From a checkpoint of a small multi-label image tagger: moe expert_choice.
Rows from expert 1 of block 4, named by matrix and row number. Rows with one number belong to one neuron. Each number is 500 + 25 x the weight over its row's rms, rounded and kept within 0 to 999. All counts start at 0. Numbers have three digits each. After the name is the row's rms in percent of the matrix's.
# up: expert up (model.blocks.4.mlp.up, 4x192x192), inputs 0-63
# down: expert down (model.blocks.4.mlp.down, 4x192x192, transposed), outputs 0-63
up.38 096:459504522521523471516500499501487486506489483482494513437502511490476537473532532500500496531451484513489484500509473478495490511514519532505468507484491511532516515504558482520497478496536495
up.39 090:500492497518527503520486479499521517501544437523518526493469472509505535477493506483532525451482478491483479529535504504484459522483479487456499447490547505496515504483502510488526491518450495
up.40 102:528510447467541567473508444527504502463521516504501493507532486470479546495472484551490483511482512468551489504523479503502477480529487508506464525506477503522514523530483478451497484482444483
up.41 097:496512493493461521500488521507536473499452477516462541475514483529491504501500510506517495531527529535521492547508489498470545485497521523499521544498512475497503504517504458484531496533534465
up.42 107:468494482521501477501519512528485510508503511441518486491521523535529509507488483511455501477540522480543529482537490500528482495510496536494452477503511528499502546539503505532526490504488507
up.43 095:562488496501480498519548531487501476521528433535516456522505537539488538513567472518496464513522495482505505532502525534472518460495501509480476483546494533491498494467500500530526481480504495
up.44 108:507503474470476435508521495477502496474522485519498485524505492496489473490544562471530497504513548499503530520504484520450483491549487479512485527521494527446475457488492518534473499529493481
up.45 100:491497510524498525536546505472491539514499507500534494485535552504539492474482527473546534515524541522519498557515508514491497481484464493494495453539482504480490472495502502515483520517491470
up.46 108:494488509475519505520547523519508492511477457475485549514509514548480499525487484485465503495527509517462526508504505502523497485499533495512463512506524467500473525487468477530508452483471484
up.47 091:529499488507472475463503501465466533499487511473509466527492496491536496501487516496543471504489497515501512497507497454490486482488512498515514506503552493479517530557457487518503506479501498
up.48 106:520460423483508565498459506507526542528516482511483514474519495489503502481521476527499474467534478514558490534493511452513501502509518527497513494521482525495511510492502505483524474500454490
up.49 130:486540498534518515495515495511533512524432449564568473489464472514504493520512509500513488484545484507564502531548490451511507491464468501484503530494538535489492490483497484504476489546497483
up.50 102:512494513489482539521482499499497526487455495497511496501502518476480486518498468484479520493531521454515535503474524515542488476523482476522523479485489486492486454503454485509485543500437490
up.51 102:471515459498512492528530509503523556534474510466469487493507510505523475496454505488476494487501483496539505489523515515518453506507508501491496523518465517489493441494500540511462481429510511
up.52 099:475479538524479459508505476509497476450491464492472514503446496463509484555526503462477450516507515498534532498538492530503495536469478442503525498520481522484545495455547518512467496509528522
up.53 068:524521516501515480515459498463493527484482528517535502496491547519523535496534482532474501532468489540497494496509520513520514482526519511515481497480500555531521494485465475503477489520530519
up.54 096:503509518547498497495502512491508498442474449503443469487527514506523522524549492526536488489509485477547502494482502477463448486471478488482543511463495488487486540497530471502480521504493522
up.55 103:486466497469517500522516488492538470529525455505527498496506516511547508495503506554519464480526508510493491514510470474497470506483462506498463515508519534502507529505501554468473563492469476
up.56 099:535494507515512461505510483529512453513518498537510499532501528498500484504506455451456490497500516436515501489489505482526478558512501494498504495503520518513488492519473572434481488472485526
up.57 106:483472489474503494481461479488488488511488470501521504507484547501489495515506489477525541486460518499461512570500480512552519554490555485506521504470533502507535513486493536496518512508473469
up.58 096:487445501507524556526504481473496466512495511510508433513504496499467536482507479504492491497495510490487521457492532505471512476492490470520462471489460532442483481537500501512500474498497499
up.59 096:473538521491491514531477511487470440520521533507522503468517455499505525473478507499501505519496495453499468539524501527502493531465500469486469488502459530470509533469511529525490455505474523
up.60 101:483488495517496508496466502531530508499480529509497453497507507478478579445523488520496508496480464486539477536502528513529502492480518484508517499515489517496495508510474522484490489502483524
up.61 108:529491517470457500504521523496499504470493499517516510503423507461489527485485515503506490462508526531520542530510532457534483504563466490464515548516514443493502510497537478513509491481496435
up.62 118:529515547516544564492508476434566507504492521535488463562485478495524524515527496518520494497519508500525503519465488515488528501483473450447540488468497492512514478503477527516472475507460487
up.63 101:498553497480481522498519484488498454521509532480535484467528510506505479471543512499529528513490505464503503519476527507489479495517485492494509530476523559518532511489507479487497523516488507
up.64 096:516537492527427504562514521505506509496500514454501499485537542505528473513429480542512502467543512526506498531485515462463498507516529480490474467460506508501458494504519508494535481520514509
up.65 106:552482506472552530517519474507481542508499476486501455522502499481510469515493521478512485510499526491508528442498482466467498510491520457525464491539533521531493469510461476494479505547525494
up.66 094:498499547490518472524527518522463522531489496502484530518527510488457500478533485483482514488517471499505482466478485478488540489473518455495516470511517528500531486562475509509477476526520515
up.67 099:531495530520539521517498500492482501498510504527458523485498454468544513492473488507486496535567479498470511500511485504510476514507487488521516469506482486491475517484455500421479512465476462
up.68 106:518473499496492490496501511475496493483499456507527515484471466480507502519516506484522497487516541531535505541471510520497515509509480546472503491470514513514545492501457511488486528499531526
up.69 104:513554499507486482474558481505482517548515500489492505550498495500525479507502481503486490455504505578464515471493497518469520509501481498517512518491492503444532507482534511489538492492472489
up.70 098:500495457498478478507487476490518515541494470542495477477492488499504500482518409501516512514491510498511528493545486510484524530495500516480478467535514475526553544507493485478493507508518484
up.71 105:490501508514541523505538465512516516497504490494516521515480498523478512530511507549510472492527518501433485507495471544497539489532479489560521510520522505491535486495502476492514483490485493
up.72 099:527506476508465500505494493508487490500525493558507508505499497506509517489495516496541517473460508525478511507506496493510533500509503483555539518490540521467481444501466493487505485540510527
up.73 103:501532527489541518457526544484507485496480457571517511481490508464494480528516501465481489482475509517548493445501532499489487533469478522506462498499548511520470542527496497479494456484480497
up.74 108:489524477485507521560472479484495499484530525473476528533491524492505497487453507515498497509541535459528514525490458514533461521460483548477496491466544445536512508477521522490481488491485514
up.75 111:555509536508511485522506526503454519523495498464504486478513487492430490517481419532493478493452540484516566537519519480542507535528505502511490469506547504494485512482510482492503489512454488
up.76 099:555502508513537507476489556505479521519479491497482532468452466499526508478508504512535439494490506472496468519489489493511531479508515544533493518528510466520463514553498512477485520514493503
up.77 101:549521531520511509570486488489504492557500477510469485520484460503485504538489507500540507500517505530493481535478474520476479502528441476531530491500521482556505492513498474518514501499476490
up.78 103:535494533473514495499534469469508510504503447523491507486524515474529490527561506516503537508507478477523511472489482507465500541534505487478486452521523477514536525499491530489507537480451523
up.79 115:484514529460483464519470498486499449503507509463513524488528508492493575479456487524455456506490495523488496508513552515525482476521506527514525499543502463478513496524567508480549520452536507
up.80 100:507467534476503519501498439481508528494499461489499503493503477491504546473532489519538492508509523478497458505510499457456525507463476486518463526489534553489482477515504499493493501457496487
up.81 100:520486535539530511448506481496491507490512476508508429489519515514484494456527456526476531464485510518482519487524523520488501496503511548508459507475519526507495502474517522479482519461515513
up.82 104:578488553538518488472506529501516498524506503477463502496493485543487503509516521538478474522490520466500521522476492495520505459458493462510503494499459517544528499507537482514522479468541492
up.83 103:466493487551477520505495500436503521488518486491525491535508492484435501515491473526522454531537495512523534491506508510475519553513470522514490481496466493503527514534528463533478506502481506
up.84 108:517512487531486468518548524468480484530519436508509541531485477530463483489481547507504505480518490538484531518501474505522514485516480474534529503482548507488485466464455499525462461495507500
down.38 096:454525486523525528505521550532481498500513474497484447504524532493533462474539520441515530515494471528461526472502533526481459472491478521487478512518513542529518443503467508471501513503495530
down.39 097:490495517509490513464435505445468510488452483476503500468538496512500488544536526493451495506518501534499547477508503525520509497530463504524494498517506488474492517495503519504463495455506487
down.40 106:516484471523459485501467441500561519509523563478466450499492484448508514482480541483469513533515511494483512480501492529484509511497494447498540470510446492512516512504468501525511508473495486
down.41 090:473508515493503522544505476488475541538502483477488434541505530465519505510486480552503494478530464479473477472493508491483514507544504518462483501524472480506531448478497482518531489518495547
down.42 099:508549527472479499452470463494503467519459511491492540487545509515470501496505551510512458557534507490478459522500520490511506500491527512505504517475450481538516540522541510494530514504517497
down.43 109:511501527516521534480503521470520513528511479490483494515489500512464482488497468492512544463467487494478521460491494501508497519451524535466527483479509509483490494537501517508481490516498460
down.44 106:479462509506485488441497510521509474535551521521484500509473491469527510479544531505496491533512524530492493507479462519502506516477489504519490512482484481505481523454517529503475503510525478
down.45 095:508491466488448505479491463460509498467482488514523540548517483478469500474444517482490500502437525452469539488526502471523506497477510530534519583480501503510522453509505496483504538489489489
down.46 104:475501469475478467490499494458473518508486536502547490513521471472531498478502542448520495485473495500477493493515513469486507517493444508515530480463459517463526453481439461527488522515519522
down.47 099:490507508470507595464521486503497495491511466496479497523529471509468540509503455489510502480561492487505522499441474505479504486519519508456491526468501531451466474517472516501486469518504481
down.48 113:536457539496490536479488476515479543521495513460483495469481548528493466482531541463562505497547467479519486465539507440504497549524500478509488513479533460531500499480468463482518521494461507
down.49 135:508514547474499486483499455489500525495538529486498569507507511528521527533494494510496454463540473511516479483496510533485521477496471489491515485478494536476493505535521502493492505517482532
down.50 100:508464532537468512515545523477490501459460496518474453516570512503486510457511462477469506508537499491481506539474496501482484521532497469471513507506451492480501474502497475489489434505479521
down.51 101:505518484443510537518478509446465478476483541543487523527491518495476467520466490546462473477480488469490493534532519515540534481484509510519506464516531478504500467477499500474495458504526485
down.52 103:428516493488514524484537508476510520471486511520526480511488472478499500528545502474524495513491512478491555489464468514473500502531470531522462483498510469508473507492522498485487517537507460
down.53 067:503437486469529468502482467487537523466484506484482502477509478493469458465475508514475547507489483500486556487494487507520536526456518485481457500486532496511506484501583524523542529501540493
down.54 095:486450472469493519468509473472529519499475505527478534480494550500489474470509491459487466532506504511545466461474460522502488491513517560493504524499509480474479531469526543467551506533509528
down.55 103:506520458497511496498499486518501489541498484507469500517497478533521541467486496477542516488455517498517516470465529474499534505486493528484536510476489536509524493495485505516519536513541463
down.56 088:531488467504489483509487483506464480520486529486522513473501473488476441466497474471556507491531492494508469475442487476485542473465499527484501510500481503480491491481517518519585492500481485
down.57 107:471528498515525502500527506488526509523520497521509489505494477457496490488535508493488501456452483520500422490501489434510495478560481496566495496482478493534522479504475472470512480517499509
down.58 094:505472529485501515555505443576534506484493520504521515472471501505489461520525540488486536478455538534503508486491539493480497534511520495500513530483519486518508505508515491509474530483510482
down.59 090:496512455512492490469440501546487482468478517452467554497496548493425533527527532480523514516493466482463475465527463463493480543519511482504489475538530502495514487494470521534498542532515485
down.60 101:499485524478518503460534496464502516522520501479496511499532508440476475545480508497471488526547510495494506487538533558501461533513495498478485498507515535513483469523499514470512469485490490
down.61 099:480503466519530530520512476536520528526511513446540507499452486499523483451503478503488479522458521501488445479500467500508444490504523513525511468490469499504536521475480509497451483536537504
down.62 115:525459492542508508512510503532521491457539513538490508489524453498520479516484475516421492497480475513498533488520506536507484500507519490476497457519515465479529489457487491472480486465500526
down.63 101:497497479503487560499519449527449500553503522502538495508526497488510467537507517434484522499494475556511496490503472512472488510539511490493474488513508453509465500502533517489505526480469502
down.64 093:506464462515495503476482447540508484494470491490498500486505473484467442550564462500522477488495530503534463522509534472522519501511524487516461503510493493449514504499538468529494511528477467
down.65 102:472488518532462512519491470507482519542498485502453589489472490446474529509517504541543515524519486483512492510470491488511454516499512483512502543477515467508492517519484462507475473476506503
down.66 100:515519528527525526490518488483494477509503485505512456459454536523478467501507518521526495529504522479500495456514491474540485471521521482534485540501489470484516493466512530525538471483494518
down.67 093:518478501482504527480556530518497491465498496474499491495494547487499485534514457510450549504485497510498480471503508508492487475488448515525512514512513526490485507558520501484527535526535529
down.68 106:471480470494515520562562452511536507483522483516509505459505496513512490509509551484555462502493535480456498471481501505473491498476494505500482536508469492508488524497537536458499527521543481
down.69 105:512488491523477536520446472460528477539523531477496497475513518441513456506536490519493518497527537474486524548477492525527495524515498486481454509510496518476501491488493483518498523443500485
down.70 091:519507477484562517507534526527484462494496507472481531469516504477513500498514576519504541480503537433512510553513470502517492525491540460465505538480520495494469470518442507523510487496481498
down.71 102:497538545518512509529496520499469516534508476499522500496519516510481449494499497473489503497503475522483525487495526481508475517503540469530514474528545500498483480544456490462538465510484503
down.72 108:470484467473493526508467519501533530477427487444511505517538486488491493507474510481508462512489470501487488494491493494513503471508499534508503506517463546541520466539467496546486516511519494
down.73 102:479549450523472486534505488478471494499535496509498512517505504479532505562445502497513512494475476523529502500503512460478496500508476561488450525526531488505528512471483440482470504496519550
down.74 113:527538499514514514465484498522486462458530506486512500488516472446498490467526548535494438505478491504504505475522493529488524509512520527503496485541510462521472493486502483474463462490504475
down.75 100:489499490466495491486453515479510514472529460516568508487504509457501496525481514487490476433541491493482499455522517461481465524477515515505490544455467440495504528476511469509509497520472519
down.76 097:488518469518501493496493534501505494504504488491533501559479511520522507528547481522476546527508476532463503517531530475544477532487519501478526491491488500480491464525478542521542489488494502
down.77 107:510427514492458483526462496451502528500487505514488524549498497506510535484503426469431498488548526501497511474485527492531530481493525510508520470510462491487499469506522511497521528476484508
down.78 105:480499488512445485486506498503479477491493493533519485476513476465535533530495524491521499475487484507485511496466475468503486496460515537520492521500482534545500510496506563543469478536518515
down.79 117:501558507489516465525483486447488522546463505497486514513508523517494513429508474504498430489485475509536521511514498478495498550505531512456522514452495489479500521466520525458499538486483521
down.80 101:502516496497501472513515523510489459435505574493505486494492488471532522539514508535443480464490506477474491493502505530508533489514471481518541479516482469509482488423493503521472488507515507
down.81 101:510493490488474481463519491509523493440484539534497537516520539512492499494516440482487501489505480525524514492485426481489474481536505474518524489489525485443486516548522487498460528506457534
down.82 102:490474511481524477515513539475510533518466541520471479474500533483528475516496448506476531500454491511459491531520530496492474538522518477475509503535511518494513513484479487519508465491479541
down.83 101:478501501521491453478476466520518468490495534520514499501503530561505488497543523536475481465451531512477524546548459525524488482496514485524511512483510462509443480524472510462504492465507492
down.84 105:509498522489534438463509525478480499517464509472495513526506471546527531481457486480539499488508487502477487484452503501498476483474460524519469482469496494477499465540523483509494547487495479