Weights of a small multi-label image tagger: 24-pixel images.
Rows from block 2 of a small multi-label image tagger, named by matrix and row number. Rows with one number within an expert belong to one neuron, the router's apart. Each number is 500 + 50 x the weight over its row's rms, rounded and kept within 0 to 999. All counts start at 0. Numbers have three digits each.
Before each expert's rows are labels from the 100 images, of 14848, where the router gives the expert most weight on average: "place" is the part of the image that holds the peak. Only what is clearly more common there than usual is listed. The data: telescope images of galaxies (Galaxy Zoo DECaLS).
# router: router (model.blocks.2.mlp.router.weight, 4x192, trained with AdamW), inputs 0-191
# up: expert up (model.blocks.2.mlp.up, 4x192x192), inputs 0-191
# down: expert down (model.blocks.2.mlp.down, 4x192x192, transposed), outputs 0-191

# expert 3
place: top left
router.3:486497513494443564514496476456556531450424581489492440474522472490481427594459492555537580534476553531513502464474501402533468474555523505541436548361463565557540528493492493560460582366538511524478504543414386467488455462580571555465556530544579489516560461495510446549539491496524580591533475540462440548479530485483523438459536466464470562527467474528512442508485424494521471420509472525513579545512452439518457487520382635455475563470543549402497468480466450525571532464528493495588521545453594526504674492512487540509523521557482443598421577455483455503491489498619440509
up.9:488560544486487494518483547479528547480415511472459425576501427556553549590505499509525481493505548460412469491639458420564495483513552424485401500380475483532526455482565512552514561525525512486475512488564504434468467478577624503543516470527396516404528550481533343515529468473476577549574495397565467490509576544463475429462458463452501518532524572506493528509496477582578486463426525603481394456610548591488504506499474445473459523505563564368526604509568497562528483453533488506508476440517440495450469498530471414537472549528575481519503501459426515454422523465548485481
down.9:488439621522499496507541595462517544567435527451428473469414533613546473493475507553503512584485582441529444448497401475514584443480471567550535593573459446619521560551449487506416521548554516408519471540477464547565401425523423537459443597499460463499544499535474587542453549459637424523405430556457605515475467509474521451546490459435503454535580470479435474468457527427524512520564505482434425499453490487474432439506505507421496518427513440551599448605422539546466479471488517523488469510557463477495569488499492481464522508406524505531500483509497523480525521516572528548
up.10:570590513538521516535516461469511514397437512463361505612452483475567529529489447510490425512493422438565577496597550533541502477497555443520556624515493534590506519521545535576502542547563464508480462563522489526461482436456489470577523512474605502506452535451511486481533486528402469475501459491497457482462497525553497489554537537479503439445520501452402443500551555460450544413563592554449470547559416403483511507492419535540512469489458463415560472550428470487420482584506541434539555533393463458587579377570528435453451476583456545571440462472479495468508466581455502458
down.10:519626482522514446406428457509517540451554431512495468500507500534408538605577531502489495496506469505468529471512517427472450568579479523496496536523565524449588525401472519450451485514456406475461401492453432479530497416522466479535471447572566609447457522449559452475456492467469511616484482438526548507553567427504535605538510545537521511536461543455485463580558489543481515574458433556520481506617468572541563506436591544458541513466532512452579397489564546485413416474453436507530466496473569497413472477586462557444533431481549453587418555441508450533450505490550436471
up.11:559489531519452582471559450513524484533441551429596482409537520569470483459553524419500458467449547516415528393526524495418585440438416499551484474378459445541486560557467451425477528518508506483546361531596384523534522523513485553515537480449605504508444488513511552513536490458454586523531484505454494492474500478495555473320582502458565459496503431604567413495563497495430555552548555602504411444531535542462486510511501539462526428561536493493545539519438498420467463498578495479556444587479485569462491562505469517506499492483517543528466444506446509450446576537526533564
down.11:440540529413481456508596519534426500555475488598537465492514517536569510471479529562439562562560480543502526468397547560468460464480477553532490508431479452482462562375535508470487490613505551483580569561512481358480547508526404622534454451554500506585573496458462461527495496466488534466456533525496526489498440462439484446479409548480537553481534492560494539549455514472555519551530500549601535440441503538474522480457556455407502359498468587536529549485475502555507560492420521500487455568552539412445420562494489603545446446528525411433540512525457489515441457391442420471
up.12:512422573464349514494509461533609454537507504430558585450493584485503521485493511477526474476486435502356495409523425490505426416532514463503525490585466525516539513502442527494455442511603563511512442592472534457547490488581496619444552527561531506513423437497528526471493531588570535474556527534473512541505514542496564495455444531542603568543485488521464508564494497501511424469502503543419504535498520381425533566521503441414547493576554422371592478478450453491447549473453550519491420419526580526427494557476466481524515506557522443505463552442502437472595461522572475449
down.12:533396480502606460459569621523502494513525413497505561485465591497435538482527629479507436472548493478563497517476484495524454541506473578547533545540455437434408482492482509498500440595346485516421524477577449457442567577522522532528517520556506450504523512520513497498519531513493637434434460495448532517444447544503490435518441590439529453489560520501571440502541503447561595492495508514453476442584547519526414505447468463597392411600579444442454392493478523619529479536477505541486499448542500416437437512499546538466478519486535461486522495507409575495493479516506530446
up.13:567505475466497546516517481524473591529493531471519424445460562375567534461477508468504482519431485465528399478530550459456513478494562487559464550515570504534496564526503491509551613457500528483599383436526477495515472452494572454481421541408535421492465444400472510588507361496544500442558454508527568476422436432405543395476513505493491496594463434492525532553532515545518534432439549502515522566533558565486484471491469532562406450499536543498487508536492577415519517539453399520452539510397545478467522491474498591592528570563533545470642528565446459459467552509460541439
down.13:523423596418540508479416443442500515511478518502529587538519508510554431500469490541539470537552569471573392565524532449545495559548483450476466553532535442535497605536511575434520423503512572447576447538534501484474471492399542561477467491400470535509622512512456437489485499459577445459540520358515498425482474511570540492574572513421500567561452451465428475479540456431457558492496514455496424535541550492528472537440472535471594488491484503466541428476472546563540472375483491493511418509539541474461523455541466444452599537429572487462414549581451462554598548468544428573

# expert 2
place: centre
router.2:509478531489491397529435551469514451447592544462545550470528473475437519534384596467481445561429469478532534486469541526480531467508458509519543477506534416459502542488526519481558494516542538492437509611442420472496532510510496511546432370503539552539515480396466466527561446514524562503493495537466549569426492458512443465452558417430371406484510475502518497541564471504467538469626473563545490452563460382537474499450417589561453495562487426576572421505550538577468514570538432503481536493418570567457495466473454510468542391485503519543463440541475561515471588548418545406
up.9:490510428431484408475465522459503529523472512512426449593442575505611409357517542517509504505521500490568420440478561399424484467502458480517592642612521449509551471458429568481476463513516398429520492431481498530476569569479522550457504474578471548485519527424518540527532565542481488510470395370484485439440501487481497490474537456498491510530515475596457472585520485457436504485488457495551504489390531433581523511547571483592497536565522466507512506446504566453575495474600507432513469476563531577465510477536468434541485456560457572560566508492556509456526510422493607504
down.9:526480455433453496511470515568520521446443538506395471441508523395423482515496599593537488459492477440577540495590450465578371465475458387492453442493479550538470424560456479552517458607514466540514392529408605524434479450574488585365513499516526576545543415527540479553474531494379528527469493484446544438572397466437522436542506410425525569482524510479494417528486533476552489487491453498501486478595515529573633581530522484423516496523513531489424528489494543489585516479458524522484511508462530531520520520504541561586525506475478549476565483573474497540530548526450528513
up.10:472498486484461427532437433371465512490487435518476514450515503432494402571521508608577508530520588466543484552548555481447413605513440557484539520513528528578518531483517529482469383383491427490460576430422494559446555499452426498502542472482527537472561438536456474590550528594527539503504496538557446538505434472557521549389549523561484470471601488464488538504517511605474457499441475513518536469569641580528523430504443397381432568471458551440462475450537525533414492528488558460534496554517498519448543457560537477506464505506436558538523477468544517489445449563507576464
down.10:427539508573488555494493515509666550515458534442554541602491507511472567509470616451515543516437549422512506517493479463517531440526480408441504534361426437533535560500539459492444521543542463551454582508534455541503508423498490495486472455582480528527403550489485423446461466435499506497446474482568482504453486499434422469537466467549543496456513539447529484520455496359411468466559492516527565588468564422514536504493403470538456520392486491571543564561491436518552446505466481537476511483488426537450544675573509558496479620518513518558508519427514420523459564526502531466
up.11:437550458431534492491512502561529464431529542571536545450554440537457482477553503366483404514475496507544594468521442473485469540514430471455419454576497572581511553517446445489507492598539501499470437607594436494445421485441514552481498492571453558524423547508489495494484443502521516467492479496501533450497579465545559498461472534525409474492547518610434538424565443498564605413421592451585476430470499485439460476486483539523418573580593514490551412620550524505544440436471513403551435561520459472542483407495564521516507513463487549534497494544451549491435505581470465500
down.11:490522449446481447500524592429529457441522485479505496575445567517583496512517433492499490549565463587630540589520523491561439525524510563459565523501492549459501579554414471426466459460489487436483568490578608559440453505563538405539455543459477509543508487486551494624398569537637468588540415439463509505463482504580436442505456498514417505497518568559514530409373547539465449565509431489434459517508405473503511492516484513510596454494495462511482447488500412465541442483422567522508457573484433432449534493465547419473543535459536435538504568454508520539508504491533560445
up.12:541465535521519414541424480540503520425542567581552425526523484509425426336438509439486467482489517493504387392473469548544473500647429495517453522656409505555540478481495433549494540434434520547504539503512509551532461494454475564515410508600497483537427498497585468530585545462501529515429538492515454409469469432554475480468561604496590436519501509465490539436543525536520508471486519494460573513550528473478469536485559535459501503503541533564463457474393601594537506542525570542477473530527424472500460549422490554431422497505515532472491528528467479498545409465434570559
down.12:524534467527500544499509555460460521526476500537529570459497446456552519442418451569469526549438440565545604413517517419508475505516468462512567525469547531542483550532450621511539436458467554466589476513458587498478435439577514563505456557573405601424519570578378536484486424465594544587488481435466492477523449424516444499445490575498514531550553521453486481505394415509470423519510540459477479532510433481573511519466454480589427485576483523516506527532587506457543499489557477491459482452514406437501613416538468496593496433501540510497472473622439445563568459506551435471
up.13:470479524522484568488405451496498490560483492483529507520404568515398481495473557456486551567482587483499538484497523464499371485461505462510513535556546533471626488486462443549509466409471475513415518489482496464434547548440467442501530508496599419401472521452505555477544432472520473439444509560473538584563467444540442487467433493454537473448397560455475415435485546504529611527438572565511546621494561513520497604480445501542514563575492515453562494444555506520522542555524498490615426487531453538611582459388447523460467471528577490479525469558596510422518488455516594462
down.13:498535396399476441463514501512517498495469482578466581486568484553459468452584478566433489447607487633578409468579411496493507527515444410527608494471546546455504484482446377549544515540515531520499548494458536531481445606453496523445510467490560496514469489495583437556583481556502504546519412579606523389458400527415592432574506428441458573550548511480497494600423507407499518434447566505461505475482456438493539498512496535467489461480582499529510445522586536520512546466561527537539492559469507483503457503540485488589488469414421509441525533444535492451498486450477483519

# expert 0
place: centre
router.0:404539506583559541523474532491472677472541432433453457459432446445496475461545458580509561474500530432482422586495411511550514514466506446530578549505545543454507446399494511483396530575535474575498506457474619522509520498447606544488435571480530494531570466522458548521437511460566510544485526582580531549514451471484592500555486460498450382466459545484410471500520504439482487608484437535458517548454535491556446488539466452478472536489485406487429598532556436431543510474566584493524524529468489499386558444508501497525467483536468498457481522438501521486441477362539509437
up.9:522488560478513515482535515524426455475406548508481445500489510506517497504486489577533600458493573504502494463576509410537568378506532473392414465556459503484510495546443521451486534571568484489489420464504544483507545457520540567489448555484472570415414443497514487455508517474472572549491492532526473363482520449518423508568486581617600500519456537427460584471467547446478421487531477541474459514479465415501531601561510492493505475600558493520506502499421451414507600443608486510469543514505459543622596616546545500475442470533452514418507394495540438496566431503552442533
down.9:533467592566551482496474446500448479334435496443556499561494497532492514570481467457533405537548567487482434479542557519564528461568436519458484445523481456467471549484520507462453457487458576472579475349554510523539505483480557465506493425523546541503604429603512509485446392494538528578501470476468465500465561538501512571538396456468464547545498475452507482441540518533448501505554491494567498500512518440503524505425530499536374528532523463437595482477579421512510465424525466442548557598534430490465591562568550398518477484468377466617528483549532454530502602477545476529
up.10:410466448414448509521518520480492578584474409476504428515502584435588541549535511479515559453471485445487525588425527508560467542501590438526562508487461475459456523524550464544502572526442446487485486551438543437533550570444515453553556452560405501475451498546522454423411531567563410545527572507441378491398451590391521479619563525584553483491575456590556513527494538524513570556422419504437462540533488490484502477481502509535546586411528440509484469437525481527425484480551449513550605531474455436432411508509533503546477517540514462481495452513490512521472535514509611466
down.10:464511401511534590504487491517452530450464393520555486444454573467498509482554508489507633419443463501528507544543524451395593493466519595418573501503567501499496496509573472528574404584566466522444505587575521583482499372518479447497423554491536445491473486413451532511495470546471525490507452565511430490485487611558557514481559462555588528536432531463476444500536530490417517478495421542484457474411559501516586412461558544536493521518541494508451480447515464479403497477474481578556435531515480466495550512581524366403502469481564528556449520411532461570567467502477443545
up.11:463549433517453535488490389544458478546375577532554603573563502449424559481424446459485550501550524471579411499504476590487448507558420572477507438467508455526445536523517560511494440423581554511448606467470511473470472531531499447477549468538519501518485521472404520504529491522530585501467427485437483420448539499547406510625547460435516509536466480553500457449439542497560543470513516538485424492444529527465528571599526575566506447548446566556503448593536440493506549476502416384488472529566464567566547500479532443462523438583496463528514481478446521477561530547477350524
down.11:584480541421475444394405546631490584592601500555436500420494469427429540558505425481524499462589418505457546483506538488494483504476499561542397486495432481450505493516568538495492473421463514543517579488503459527547470498433523453510507407424502497487445480425522433586532502525447453548527481483502578459526462481492526529534503530499527527580402466467485529542473520481493503523501512546509493508489532491401489559548517553559426607467508571534463498426544518668468463478488441570527620492478519498549565552519534466397456529405510604544541520449478529484485508456508385580
up.12:619508578596607500516477554462481451474362525483503481505515536448445539492537464448452593472537444538495435425489416521543487386595439516528536451445503418518532498416471531509590507475508525431469530507448470443530458556480576553598472489506520462485521484549485447477498474452488558541466567467504551475480434519546507542496461563589514514449508418501468482512521494395480522426555568518571468411414462575414465481514502492511545516615379464562528538451445468529519571485381500494547625580509532542532497502518479517555516554492476451447501539505426427462511460533552533597
down.12:550508529512392516490606491600603522497486488546409470519419418451489393522540411490491554478441537532558549511507540519445447586467513568443366587474538547436476484505565481552681502562482514573535505518550509482562391534535596487508445486507581474476522526432489445464569518543461451583477420456482492600531563485453375566473502393534484521501482522492499430475493516544489500541584495486598523411474486542532433489539519559460502499457557520472442470417543519493460512475539478454461453494501502498530528490426480507533518513487451430429501518585505494523521522421484484408
up.13:504517499557528468412533547428558507494551506471598523394448492483551496517545433489552483518488406531567469509481487500538430441608547582552474424415517563481392574348495494545579596400508483442447437493452497499538516507493499387528551548525507531527485490509492523463501536515484468478486471551447446516574489529529498543500524476516557504550569345465611461484570463552500460456530497550478516538495453481473519501537578516522464396437568568530439513491387492436582519530550590481525450545531461527540547494610548484478522454436490523542422451429508450451486523475390557514
down.13:467459511479445511499528491517432493416541601434481575531518554443441515534391480542548500406561633530546523456526478427495390537492511524553629524471424443424482518602546535510519526488420526504496513469542491508497499485538540454493543423546491528412492536450486499483515433419463455417415446459498513484528528501492557485457434469549495591517423472518384452514426576503495504479584533557515451579523607513505479503503593554546519472474457510531547469490432451592551506519437462490534509444532471396553500495416418498533550464440486623630471512527447467544577566505494513518